From a checkpoint of a small self-supervised image encoder.
Training: soap at rate 0.004, 24600 steps, batches of 256.
Rows from block 4 of a small self-supervised image encoder, named by matrix and row number. Rows with one number belong to one neuron. Each number is 128 + 24 x the weight over its row's rms, rounded and kept within 0 to 255. All counts start at 0.
After each neuron's rows are labels from the 100 images, of 14848, where the neuron reaches its largest size: "strongest on" is what is common among them. Only what is clearly more common there than usual is listed. The data: retinal OCT scans (Kermany 2017).
# gate: MLP gate (model.blocks.4.mlp.gate.weight, 336x128), inputs 43-85
# fc1: MLP up (model.blocks.4.mlp.fc1.weight, 336x128), inputs 43-85
# fc2: MLP down (model.blocks.4.mlp.fc2.weight, 128x336, transposed), outputs 43-85

gate.304 [149 119 115 143 129 143 102 166 103 155 105 163 136 100 145 172 141 174 108 178 128 127 105 157 128 143 176  77 116 146 110 160 108 124 116 120  74 169 124 137 100 152 113]
fc1.304 [137 140  83 152 142 150 117 134  86 156 126 154 132 123 106 140 128 144 101 147 118 147 117 139 112 149 151  40 100 124 124 146 131 122 116 103  68 133 144 162 118 151 121]
fc2.304 [175 105 124 150 157 117 117 132 118 140 107 129 128 162 158 155 120 125 153 166 113 153 139  96 121 154 135 149  91 115 113 148 150 130  99 140 143 139 120 168 125 140  99]
strongest on: finding: choroidal neovascularization

gate.87 [154 122 142 116  99 155 151 174 163 153 169 133 128 138 184 106 127 151 147 161 100 142 168 140 119 115 141 134 118 164 138 192 131 133 129 138 118 101 123 115  84 145 128]
fc1.87 [147 130 123 134 152 126 134 112 139 143 147 158 101 152 119 122 181 144 141 154 109 135 122 125 105 117 138 106 142 133 124 169 190 122 111  87  69 108 102 113 113 149  61]
fc2.87 [107 119 126 104 107 107 149 166 127 162 125 113 125 117 153 123 110 121 157 141 133 132 149 157 115 150 149 157 155 166 105 159 117 127 124 106 128  96 125 134 128 142  65]
strongest on: finding: diabetic macular edema

gate.299 [149  92 134 137 121  66 107 100 148 118 138 144 135 142  70 115 151  93 129 157 162 151 158 129  95 125 111 164 130 124 121 176 116 125 152 126 127 137 155 135 160 155 120]
fc1.299 [102 143 105 171 131  77 139 123 163 176  87 146 130 126  52 153 146 115 116 153 157 125 146 102 139 134 151 131 121 111 117 139 101 162 128 159 129 157 125 122 155 156 141]
fc2.299 [135 131 112 186 133 142 163  90  95 130 120  95 132 145 161 115 134 138 116 109 132 144  84 120 137  99 129 142  78 148 164 164  99 128 142 114 124 107 127 138 138 110 139]
strongest on: finding: normal

gate.29 [190 139 153 148 116 115 118 125 158 161 179 161  99 140 108 141 120 105 133  58 125 142 123 146 107 155 143 140 112 146 110 153 177 105 100 122 155  91 126 142 136 139 117]
fc1.29 [ 97 116 123 101 107 136 119 106 121 155 122  95 117 132 125 100 118 183 105 155 135 113 136 116 119 126 136  72 199 126 150 103 119 135 132 169 148 111 167  81 107 125  79]
fc2.29 [155 139 118 134 122  93 147 102 172 116 123 148 125 116 103 139  99 126 102  52 115 143 149  87 145 129 132 145 132 122 169 152  97  92 130  93 120 124 134 153 129 104 127]
strongest on: finding: diabetic macular edema

gate.157 [108 112 120 145 121 127 136 163 180 114 126  76 158 138 152 151 145 156 152  93 139  90 122 148 104 106 105 153 121 119 111 138 143 134 110 113 111 112 113 172 116 121 148]
fc1.157 [141 131 145 100 130 136 131 117  93 130 109 140 112 148 117 102 120 114 120 142 126 162 127  98 144 149 156  99 139 163 146 127 121 135 107 113 128  93 166  92 126 141 111]
fc2.157 [123  83 121 121  72 129 118 157  92 116 132 126 119 113 176 139 175 149 152  85 108 121  98 161 123 103 134 144 141 167 123  74 131 150 157 120 143 151  68  94 104 133 187]
strongest on: finding: normal

gate.12 [100 136 137 158 125  92 100 124  95  86 111 166 147 155 160  86 104 113 149 161 111  88 121 111 140 146 136 121 115  76 121 127 156  87 113 164 144 114 107 133 149 133 103]
fc1.12 [ 97 129 126 127 154 119 149  93 117  81 100 132 146 168 159  94  87 130 151 154 152 124 147 120 116 147 162  90 137  98 118 143 120 133 148 172 150 145 119 122 172 124 104]
fc2.12 [148 151 154 157 125 101 109 160 170 127 145 130 114  88  96 103 139  54 120 123 142 195 119 123 111 125 122 181 124 153  99 115 108  97 108 109 115 130 149  91 114 118 170]
strongest on: finding: diabetic macular edema

gate.109 [163 112 168 131 103 161 129 176 123 125 132  98 159 157 107  89 122 126 131 142 127 125 149 147 130 125 138 109 133 139 123 142 120 115 118 147 151 164 140 145 134 142  94]
fc1.109 [125 151  85 110 122  77  83 144 136 138 135 127 138 155 131  97 140 118 147 103 160 138 106 137 146 119 128 153  75 162 110 103 118 114  89  84 100  89 152 147  73 128 132]
fc2.109 [121 133 120 147 123 151 165 109 144  68 154 143 158 126 151 102 135 123 124  91 134  96 138 136 143 111 103 160 179 110 104 122 119 141 144 117 133 126 103 168 149 134 136]
strongest on: finding: choroidal neovascularization; finding: diabetic macular edema

gate.332 [142 144 129 127  99 126  81 136 141 103 119 128 106 109 115 139 135 121 152 114 144 160 115 138 116  98 125 123 130 154 140 145 108 127 117 133 105 144 105  92 114  84 111]
fc1.332 [158 141 109 134 119 123 117 146 139  86 113 127 180 124 105 107 143  99 138 125 110 147 155 170 121 102 111 141 133 109 172 164 125  98 108 115  93 137 136 118 139  93  92]
fc2.332 [140 143 132 141 104 110 125 119 148 123  85 185 126 131 126 143 101 124 119 116 195 114 149 120 147 144 142 113 107  93 110 125 127 119  73 137 121 120 135 138 120 156 123]
strongest on: finding: diabetic macular edema

gate.126 [151 116 130 139 176 111 202 150 123 158 172 131 122 142 128 108 148 146 163 102 135 121 103 126 134  97 170 115  90 104 133 120 101 144 138 126 118 116 141 132  91 127 136]
fc1.126 [111 134 136 139  87 196 121 161 124 103 149 125 159  99 117 133  87 148 112 126 153 124 134 138 160 152 119 103 130  97 137 123 117 128 124  84 155 104 105 127 113 152 121]
fc2.126 [123 108 131 121 117 178 166  91 133 101 173 131 136 154 131 149 126 188 127 191 125 120 134 117 136  97  63  92 131 166 139 165 146 129 131 118 141 136  78 165 111  95 115]
strongest on: finding: choroidal neovascularization

gate.34 [111 156 154 136  96 127 117 113 169 128 139  92 112 106 109 126 108 124 170 169 158 130 141  93 126 111  83 136 143  76 102 153 153 151 155 138 158 154 113 173 122 112 103]
fc1.34 [117 141 130 135  58 123 110 131 143 150 120  85 146 104 142 122 113 140 148 147 121 128 129 148 122 130  72 124 147  95 121 163 118 127 184 153 129 138  91 151 106 142 105]
fc2.34 [151 162 126 131 201 136 173 133 151 110 127 152 108 142 102 128 127 115 114 150 150 131 140  99 102 149 154 121 160  83 123 111 147 110  84  91 122 142 183 149 149 121  98]
strongest on: finding: normal

gate.217 [154 124 156 111  74 115 141 166 114 159 130 109 144 123 107 152 149 123 100 152 183 134 125 124 129 154  90  98 125 163 138 137 115 155 126 112 133 146 153 119  82 124 104]
fc1.217 [108 124  98 159 180 143  95  84 126 102 110 155 111 123 157 121 112 131 178 105  72 116 117 137 129 111 165 162 127 100 132 134 111 114 145 140 120 104 115 135 171 126 149]
fc2.217 [119 150 158 106  88 145  98 147 138 164 125 109 126 132 115 148 113 132 113 111 127 114 136 146 142 125 132 114 117 127 128 107 149 164 150 135 134 101  60  94 128 109 131]
strongest on: finding: choroidal neovascularization

gate.74 [142 118 125 116 128 111 115 121 137 132  66 130 144 129 168  98  99 136 150 100 143 113  81 144 118 103 138 127 130 134 140 154 187 128 121 158 114 100 140 154 104 155 105]
fc1.74 [168 122 127  97 114 131 139 134 110 149 128 126 109 121 152 118 113 140 122 144  90 142 106 107 141 133 129 111 120 139 148 169 153 156  89 145  82 119 108 109 124 173 104]
fc2.74 [ 62 136 103 111 131 135  93 144  77 126 151 117  91 169 136 130 106 127 125 100 121 125 165 161 125 129 126 165 125 128  83 139 100 122 129 116 162 124 111 151 149 105 114]
strongest on: finding: diabetic macular edema

gate.156 [148 143 125 130 132 109 135 147 136 165  72 126 131 144 157 102 112 141 129 126 109 113  80 150 149 117 113 140 143 161 144 137 162 143 109 118  94 122 154 141 130 175 110]
fc1.156 [154 139 110 118 114 132 143 144  96 161 128 120 105 120 131  86 115 139 122 148  91 137 108 137 144 138  91  99 146 111 141 168 145 162 105 126  51 104 136 114  90 197 117]
fc2.156 [107 106 122 100  81 118 109 169  63 152 145  90 146 122 115 122 150 131 135 115 119 158 148 168 132 134 123 176 111 151  70 148 106 113 133 158 136 129 107 145 112 131 116]
strongest on: finding: diabetic macular edema

gate.75 [104 117 105 129 134 137 152 141 129 154 139 110 116 130 104 115 132 178 130 125 149  98 151 114  80 120 111  73 142 104 133 146 139 173 179 143 145 101 106 118 131 137 105]
fc1.75 [126 136 134 119 137 153 101 138 164 110 124 143 138 131 139 151 125 174 138  77 131 114 106 121 153 159 138 124 144 141 154 132 165 143 189 147 116 161 151 103 155 141 102]
fc2.75 [164 108 127 137 135 124  82 109 134 117 121 107 104  95 173 117 137 127 156  90 193 134 109 157 157 154 171 145 137 127 139 100 153 140 116 130 134  94 131 130 142 128 117]
strongest on: finding: diabetic macular edema

gate.262 [151  79 119 139 117  91 100  98 143 131 162 106 137 155 102  99 117 101 170 126 140 125  98 132 144 127 107 126 139 127 157  95 137  92 127 109 144 139 116 132  89 136 160]
fc1.262 [ 99 153 123 100 150 168 125 136 130 109  90 121 110 161 147 152 159 152 102 103  94 135 162 141 121 125 198 139 129 161 146 135 136 110 100 147 146 106 100 130 160 127 102]
fc2.262 [128 101 165 112 153 127 126 116 161  87 106 147  67 124 147 109 132 142 124  97 125 126 122 107 146 142 168 150 150 136 145 136 118  90 152  91 134  96 119 135 116 155 116]
strongest on: finding: diabetic macular edema

gate.72 [104 134 118 106  75 147 113 165 153 157 152  99 138 127 101 114  93 136 115 127 131 143 117 128 114 135 121 145 130 132 178 111  61 147 151 151 136 122 148 146 125 106 170]
fc1.72 [111 127 140 137  82 121 115 173 163 148 159  94 148 172 115 127  95 155 115 114 138 133 102 142 138 151 130 121 117 111 156 157  82 130 141 150 156 143 144 163 111 139 139]
fc2.72 [131 113 110 131 155 102 191  91 157 126 127 146 123  70 109 146 136 157 120 200 138 114 128  90 110 157  91 131 113 123 118 171 132 110 129 126 119 118 156 156 136 144  83]
strongest on: finding: normal

gate.306 [140 110 153 110 125 171 123 122 163 110 115  89 122 114 138  66 167 128 138 123 187 134 112 104 120 133 133 138 158 131 141  84 126 158 158 108 158 123 154 165 128 134 104]
fc1.306 [130 110 145 128 134 168 102 130 159 110  97  95 105 139 151  99 169 140 115 116 141 120 114 113 153 155 164 147 138 149 150  86 137 129 130 115 158 123 121 178 130 142 114]
fc2.306 [131 135 138 167 121 124 135 135 114 145 133 118 149 117 103 132  83 138 122 132 129 136 134 125 128 102 101 110 123 124  92 146 161 151 121 142  73 159 131 110 135  91 132]
strongest on: finding: diabetic macular edema

gate.140 [ 92 162 122 140 149 153 148 117 105  95  85 104 133 136 143 140 122 163 144 173 106 116 105 122 115 166 135 105 125 151 101 149 112 147 108 160 125 130 113 114 121 147  61]
fc1.140 [ 98 126 122 149 179 141 118 150 136 139 108 125 124  80 151  98 133 153 131 128 156  96 109 134 103 162 125 112 160 124  91 101 122 144 140 142 102 141  99 154 125 102  91]
fc2.140 [127 117 127 120 108 165 147 141 122 130 110 167 158 128 127 123 136 120 139 124 154 137 116 149  94 142 123 128 118 159 141 139 185 122 107 147  97 106 157  61 110 154 100]
strongest on: finding: choroidal neovascularization

gate.169 [136 148 125 101 134 141 130 155  93 120 131 125 165  96 119 123 156 130 143 126  99 121 112 138 142  87  73 125 119 158 150 116 142 145 123 166 103 117 113 114  92 131 128]
fc1.169 [101 115 105 109 112 150 147 143 127 124 126 127 174  97 115  99 137 150 122  98  81 121  99 116 162 108  83 154 105 129 116 142 141 111 150 157 109 130 109 131 127 139 145]
fc2.169 [135 179  96 136 156 168 157 119 152 161 122 110  93 121 116 158  93 172 140 136 114 139 120 113 117 170 117 169 118 108 105 113 106  99 120 117 140 152 132 131 163 127 148]
strongest on: finding: diabetic macular edema

gate.107 [111 152 110 145 152 119  85 124 108 119  99 123 144 119 102 107 157 136 145  93 119  91 114 141 124 113 137 152 123 148 146 104 129 112  93 115 189 128  82 113 113 150 141]
fc1.107 [ 98 167 131 185 117 124 134 130  92 153 124 155 165  83 102 105 116 133 137 162 118 135 102 132 142 127  68 132 106 106 128 143 155 133 141 131 133 115 150 133 112 140 100]
fc2.107 [101 137 150 133 138 144 144  90 140 198 122 116 158  89 134 140 104 127 127 145 155 152 127 168 139 125 106 100 138 152 109 116 128 143 176 134 154 137 160 127 149 105 152]
strongest on: finding: choroidal neovascularization

gate.56 [153 175 177 123 121 132 106 132 156 204 117 114 137 135 108 144 114 154 152 161 109 145 136 156  99 155  74 120 144 145 106 145 120 122 111 102 148 134 150 114 131 150 102]
fc1.56 [ 87  90  92 127 146 119 112 138 109  97 139 175 137 144 116 115 140 111 131  92 171 119 135 106 144 142 170 149  71 119 150 139  81 129 151 150 131 140 144 133  94 133 142]
fc2.56 [139 124 148 159 114 115  98 167 124 156 167 131 141 124 126 122 131 145 116 151 132 144 146 120 162 126  87 140 142 118 146 114 141 133 124 146 128 116  74 117 129 145 169]
strongest on: finding: diabetic macular edema

gate.192 [123 124 114 103 121 123  86 118 118 120 124 176 118 133 106 124 116 114 136 145 144 108 142 133 126 145 111  74  98 162 122 138 113 157 124 139 130 181  92 128  98 126  83]
fc1.192 [ 97 151 100 161 108 109 110 133 134 162  77 106 137 153 136 116 133 133 128 135  85 107 132 124 105 117 137 175 108 112 153 149 122  89 151 103 154  89 160 116 142 119 170]
fc2.192 [167 124 145 168  97 111 146  48 113 142 166 114 182 121 106 109  92 151 199 114 119  91 127 139 115 149  85 125 111 129 134 140  88 161 154 127 124 134 113 144 141 159 129]
strongest on: finding: choroidal neovascularization; finding: diabetic macular edema

gate.193 [119 130 146 142 187 102 130 123 103 125 111 159 133 116 105 125 162  87 167 123  91 143 122 127 115 120  86 130 161  92  98  91 165 119 109 125 115 152 151 103 126 117 117]
fc1.193 [140 125 130 139  88 158  98 152 141 148 139  98 138 141 164 124 103 128 135 135 117  85 135 163 121 139  98 119 125 143  93 112 109 151 153 134 114 144  95  83 124 108 162]
fc2.193 [155 122 119  97 172 110 123 116 119 164 102 142 136 159  99 146 113 116 155 160 156 152 112 122 120 139 167 124 171 112 126 132 156  76  96 129 113 118 177 113 157 154 103]
strongest on: finding: choroidal neovascularization

gate.230 [161 126 136 158 121 158 110 151 140 149 143 168 160 111 155  80 131 108 148 107 124  85 116 146 127  87 105  93 152 156 141 153 115 112 143 117  69 131 147 116 103 134  85]
fc1.230 [ 98 102 142 106 107  97 145 130 151 151 150  93 129 121 140 161 111 120 130 113 138 170 123 141 134 153 157 130 113 111 153 110  95 168 153 157 157 105 109 143 113 146 207]
fc2.230 [134 134 128 159 119 144  88 124 158  85 122 126  77 129 146 138 130 119 163  77  98  84 138 133 129 159 112 144 124  97 142 111 162 121 157 103 146 145  94 125 143  94 149]
strongest on: finding: diabetic macular edema

gate.170 [130 136 155 129 102 122  99 151  96 171 122 182 123 119 120 108  97 130  97 123 159 103 131 119 141 128 126 107 141 144 147 163 110 125 106 115 164 124 106  86 153 111 100]
fc1.170 [153 130 181 118 167 152 135 160 132  94 163 209 137 117  98 145 140 140 108  99 153 144 147 106 149 161 127 101 155 102 136  96 132 143  85 155 155 149 137 129 138 129 115]
fc2.170 [139 155 186 134 136 144 148 167 115 183 119  92 149 143 111 108 108 107  72 129 131  98 114 172 159 120 134  84  75 129 106 124 160 120 150 106  83 138 118 109 100 132 110]
strongest on: finding: diabetic macular edema

gate.132 [173 134 107 162 133 118 114 126 156 100 132  97 123 133 129 130 178 102 159 121  89 146 102 143 167 110 130 132 133 136 151 164 130 146 159 130 125 162  95  93 104 132 145]
fc1.132 [ 98 128  98 123 178 125 141 138 124 112 111 164 130 169 140 128 123 149 138 118 125 116 136 135 156 122 139  95 110 102 141 115 140 133 119 115 121 113 103 150 139 142  75]
fc2.132 [115 157 117 127 117 192 140 104 100 154 116 183  89 145 170 171 122 142 115 110  93 137 134  91 171  98 124 154  84 112 131 111  94 102 111 115 102 117 143 141 118 159 147]
strongest on: finding: normal

gate.122 [ 92 103 124 155  81 151 156 164 103 125 135  99 164 175 147 126 116 121 159 111 144 131 131 164 132 122 109 128 131 101 142 126  75 167 153 129 124 136 148 112 125 135 149]
fc1.122 [106  93 119 136 121 111 152 129 156 140 132 135 155  58 138 131 114 152 142 152 134  68 146 147  95 102 147 140 149 115  95 141 157 102 143 136 161 105 122  92 120 119  89]
fc2.122 [139 144 125 160 151 132 136 149 108 122 144 155 121 181  96 111 115 157 101 146 109 164  96 119 113  90 107 148 117 130 130  93  87 144 101 114 141 125 106 139 130 122 168]
strongest on: finding: normal

gate.120 [156 167 183 107 103 124 130 152 140 177 128  96 147 146 112 122 132 139 113 175 140 146 149 135 110 153 107  97 136 151 113 157 126 140 113 107 144 154 134 101 108 125  86]
fc1.120 [137 169 162 102  90 132 150 159 137 132 126  82 129 120 130 108 133 140  90 177 123 145 161 132 110 124 111  85 173 145 106 134 171 143 112 120 148 158 117 105 125 118  88]
fc2.120 [138 114 102 123 171 118 172 111 139  89 116 129 122 130 131 120 143 121 159 116 126 143 116 142  99 139 158 147 145 150 108 146 124 101 125 103 117 162 182 171 125 145  98]
strongest on: finding: diabetic macular edema

gate.324 [141 149 144 149  83 116 144 162 141 119 127 129  89 149  89 173 151 103 125 159 134 124 147 125 144 132  92  83 137 130 131 107 104  55 141 129 143 119 112  78 121 104 112]
fc1.324 [155 128 158 135 101 134 154 147 118 174 129 157 111 133 102 126 157 123 127 151 162 136 117 134 106 138  87  84 138 123 132 147 103 107 160 139 163 129 122 118  92 152 142]
fc2.324 [ 75 115 100 119 122 117 103 140  90 131 140 122 119 136 135 130 139  88 134 127 119 167 147 173 110 123 145 142 138 150 125 120 130 147 136 160 123  95 161 112 164 112 149]
strongest on: finding: diabetic macular edema

gate.265 [102 151 127 128 113  92 133 129 130  69 114 133 136 171 137 104 112 120 155 188 130  79 115 116 133 127 147  95  97 114 116 148 123  93 138 140 141 141 122 178 119 126 107]
fc1.265 [101 121 110 146 121 106 135 133 123  91 118 118 160 124 137  76 128 123 143 150 169  93 117 123 117 127 120  91 132  92 112 135 139  94 151 162 116 135 114 199 111 104 121]
fc2.265 [158 133 157 130 107 117 169 153 135 124  86 122 131 108 116  89 133 110 140 116 118 178 106 112  90 127 131 128 101 159 108 150 114 122 116 134 106 107 147  61  94 119 144]
strongest on: finding: choroidal neovascularization

gate.307 [ 88 121 154 158 112 127 106 122 123 109 141 127 133  91 125 136 140 135 136 151 108 156 102 140 128 124  99 131 119 117 125 135 160 134 155 151 122 132 124 122 122 129 111]
fc1.307 [128 144  81 112 146 124 128 133 151 122 137 109 154 150 128  99 158 125 125 122  98 114 155 124 151 123 133 123  97 113 145 111 142 122  91 130 138 146 119  96 109 113 137]
fc2.307 [ 83 143  99 143 110 165 113 115 105 127 110 112 149 120 116 168 110 173  99 102  72 180 121 123 150  85 154 170  73 146 109 127  98 102 121 152  85 118 154 150 116 115 156]
strongest on: finding: normal

gate.298 [137 137 142 138 143  88 128 141 175  68 137 190 108 133 145 110 155 132 110 102 141 120  98 140 126 161 114 118 120 156  80 113  84  90 144 143 140  97 111 133 131 151 142]
fc1.298 [125 125 135 110  82 152 159 111  98 168 147  99 128  76 135 164 118 120 109 136 123 115 156  82 117 133 140 153 123  90 191 131 152 154 105 113 114 147 146 124 126  92 138]
fc2.298 [145 130 113 119 146  83 130 146 168 131 125 130  89 167 106 152 104  90 113 158 111 100 117 136 119 181 136 100 130 128 106 125 131 113 147 140 133 114 152 133 140 111 154]
strongest on: finding: diabetic macular edema

gate.226 [107 141 131 143 125  85 126 178 168 144 106 143 129 167  75 143 134 124 116 154 149 125 155 138 119 136 122  89 117 167 142 155 135 126 105 144  91 144 149 112 114 141 135]
fc1.226 [160 101 114 130 128 145 136 119 132  77 117 100 140  95 180 132 141 132 157  93  93 114 105 123 159 115 101 137 131 126 116  85 104 133 160  85 145 118 103 121 141 145 118]
fc2.226 [120 147 132  67 103 134 123 124 132 142 176 140 121 163 111 150 132  85 159 109 167 130 130 156 160 178 162 135 115 118 147 107 129  90 152  84 138 126 139 147 101 156 139]
strongest on: finding: diabetic macular edema

gate.57 [152 138 102 114 112 127 100 158 102 168 130 122 123 104 142 149 132 128 141 165 123 138 143 144 115 121 149  65 142 147 141 150  87 120 143 100 125 141 133 146  91 139 128]
fc1.57 [105 120 132 137 117 109 125 110 150  86 141 118 135 164 143 122 120 107 156 142 115  89 148 118 145 126 109 186 129 154 113 105 133 135 149 193 177 121  97  88 169 117 137]
fc2.57 [101 144  98 115  93 127 129  95 140 145 138 136 143 101  82 112 119 153 154 117 149  77 118 155  94  80 135 122 179 130 149 127  93 116 163 122  77 101 122 122 138 129 147]
strongest on: finding: choroidal neovascularization

gate.124 [131 123 130 167 142 100 125 132 130 112 120 137  99 137 100 104 137 129 155 174 130 113 134 151 131 120 143 151 115 161 143 117 121 140  77 114 126  93 145  97 133 188 111]
fc1.124 [124 109 126 117 160 121 141 124 138 117 102  94 140 138 140 117 106 137 144 128 141 133  88 130 124 116 138 118 164 147 121 111 190 118 117 122 126  90 123 116  90 130 125]
fc2.124 [150 145 128 149 110 147 121 131 138 102  97 158 112 151 159 135 131 109 141 149  80 148 139 106 123  83 164 154 136 120 131 162 133 121 114 163 146 130 126 105 130 143 119]
strongest on: finding: diabetic macular edema

gate.152 [110 154 122 123  98 138 149 117  99 124 125 106 116 164 103 137  97 134 120 136  78 137 120 125 110 107 110 197 116 124  84 164 130 133 108 124 106 139 121 109 102 117 104]
fc1.152 [ 97 136 132 139 164  97 101 102 144 115 122  86 160 122 129 180 130 206 131 140 139  73 133 157 101 121 136 101 116 109 134 112 129 107 148 132 126 149 160 114  90 119 110]
fc2.152 [120 135 114 120 156 164 150 123 122  92 172 122 114 123  88 168  96 126 106 181 101  87 116 115 112  97  87  85  95 142 117 121 146 116 124 136 127 102 159  99 143  84  85]
strongest on: finding: diabetic macular edema

gate.127 [127 140 160 151  96 150 132  98 138 141 101 109 139  96 136 108 116 130 152 178 119 141 139 102 118 119 138 139 104 118 105 130 158 111 206 149 111  76 121 125 120 183 133]
fc1.127 [110 109  82  85 141  98  96 149 122 100 164 107 165 139 133 138 123 146 126  94 129 114 124 174 144 105 116 128 148 173 130 115  91 134  77 132 149 166 120 115 121  96 146]
fc2.127 [ 83 154 106 156 125 175 125  96 114 103 134 115 124 122 134 127  75 115 118 111 112 133 112 153 137 117 121 133  83 168 142 160 122 102 135 155 147 111  95  80 132 108 139]
strongest on: finding: normal

gate.117 [119 149  94 132 106 132 100  97 158 137 156 127 150 140 170 116 129 113 137 138 164  96 103 155 140 123  95 102 109 175 109 115 126 120 150 100 146 155 111 148  83 165 112]
fc1.117 [112 141  83 130 101 132 122 111 141 158 109 102 123 129 182  95 114 142 160 149 154  77 102 165 129 113 100 113 126 159 109 153 113 129 164 111 127 115 101 150 103 147 154]
fc2.117 [127 112 105 117  85 141 125  99  90 113 110 116 125 127 134 135 136 138 170 137 123 102 160  85 111  83 115 142  72 134 110 154 108 118 130 140 138 154 119 140 140 146 126]
strongest on: finding: choroidal neovascularization

gate.168 [136  87 106 155 109 144 131 103 115 167 130 109 130 159 133 101 136 116 159 145 147 133 155 160 119 124 154 130 117 126 122 142 109 120 150 176 174 118 120 111 145 167 140]
fc1.168 [157 116 136 100 126 100 110 118 122 143 133 126 123 132 152 139 123 125 145 108 107 136 100 111 150 108 115 104 104 153 143  73 112 115  96 103 124 122 137 118  90 125 106]
fc2.168 [154 155 139 196 150  79 131 182 154  84 145 129 103  86 117 116 144 123 126 138 167 115 164 114 128 114 125 154 140 147 127 135 120 120 121  98 138 146 138 139 158 119 114]
strongest on: finding: normal

gate.65 [121 112 157 127 135 155  83 120 143  96 105 126 132 176 154 150 118 130 143 140  81 147 104 133 144 122 171 182 135 112 133  95 123  89 103 117 142 145 102 123 167 124  86]
fc1.65 [157 116 138  98 112 112 150 136 114 163 136 184 111 123 104 134 107 116  94 120 151 130 160  97 150 159 130 100 103 139 124 178  89 153 150 122 106 132 196 140 101 117  72]
fc2.65 [143 145 110 109 133 108  95 130 111 180 182 111 150 104 104 114  96 110 135 150 128  99 154 175 173 123  97  76 139 117 100 113 136 151 137 105 147 102 121 155 143 123 111]
strongest on: finding: choroidal neovascularization

gate.106 [109 131 153 124 105 130 102 143  95 156 112 168 145 173 104 116  91 112 150 136 101 112 170 116 116 122 146  85 156 163 155 130 139 108 133 182 109 155 146 106 113 109 113]
fc1.106 [122 171 159 128 125 133 129 153  89 153 137 184 159 120  97 102 129 118  97 128 155 129 162 106 118 153 112  97 136 132 155 113 150 142 112 156 158 138 127 118 141 128  92]
fc2.106 [145 117 115 123 148 126 137 158 118 147 133  91 104 130 112 127 130 108 114 159 121 151 147 119 134 173 143 113  64 130  89  74 133  90  98 136 134 115 141 102 167 120 118]
strongest on: finding: diabetic macular edema

gate.176 [111  86 117 135  90 142 168 108 111 117 112 105 126 122 143  88 108  99 144 122 155 123 151 124 109 139 100 102 113  76 127 102 120 129 107 147 141 152  86 123 153 114 105]
fc1.176 [140 119  95 126  86 134 164 106 156 120 117  89 115 135 114 140  96 155 133 107 147 133 112 112 102 165  78 112 151  83  90 112 112 102 120 154 160 157  89 138 146 132 165]
fc2.176 [137 116 112  86 140 139 145 116 100 120 118 100 112 124 116 148 118 107 126 137 128 123 117 139 107 134 126 102 152 113 132 109 140 136 104 174 121 121  82 108 151 127 168]
strongest on: finding: diabetic macular edema

gate.316 [152 174 181  98 104 136 114 131 152 167 143  95 146 150 115 115 135 135 125 167 147 137 145 132 115 132 113 114 143 156 110 153 124 130 112  94 134 167 136 109 100 127  85]
fc1.316 [122  90 102 142 156 133 113  97 114 136 129 176 130 148 119 149 140 123 167  82 149 113 113 109 159 153 130 185  74 123 130 126  69 112 122 114 115 127 141 141 125 138 163]
fc2.316 [110 139 141 150  87 142  85 149 114 150 151 110 117 122 131 131 122 138 101 142 127 102 145 126 159 109 103 127 123 110 151 104 126 155 130 158 129  84  80  99 132 115 156]
strongest on: finding: diabetic macular edema

gate.143 [121 137 175 118 135 108 120  97 188  83 120  99  98 148 161 158 141 144 150 135 155 115 126 137  92 155 157 122 109 144 112  67 114 101 140 131 162 133 130 143 163 125 119]
fc1.143 [118 106 101 147 146 145 133 139  90 177 120 107 129  97  95 122 140 106  94 113 134 139 120 144 140  85 109 139 140 122 156 185 121 141 141 108 114 108 138 139  94 151 166]
fc2.143 [209 153 119 155 137 123  98 137 191  99  97 179 114 117 100 164 150 111 172 102 104 123 135 134 129 157 164 132 149  91 113 137 142 119 126 114 120 147 112 136 141 132 106]
strongest on: finding: diabetic macular edema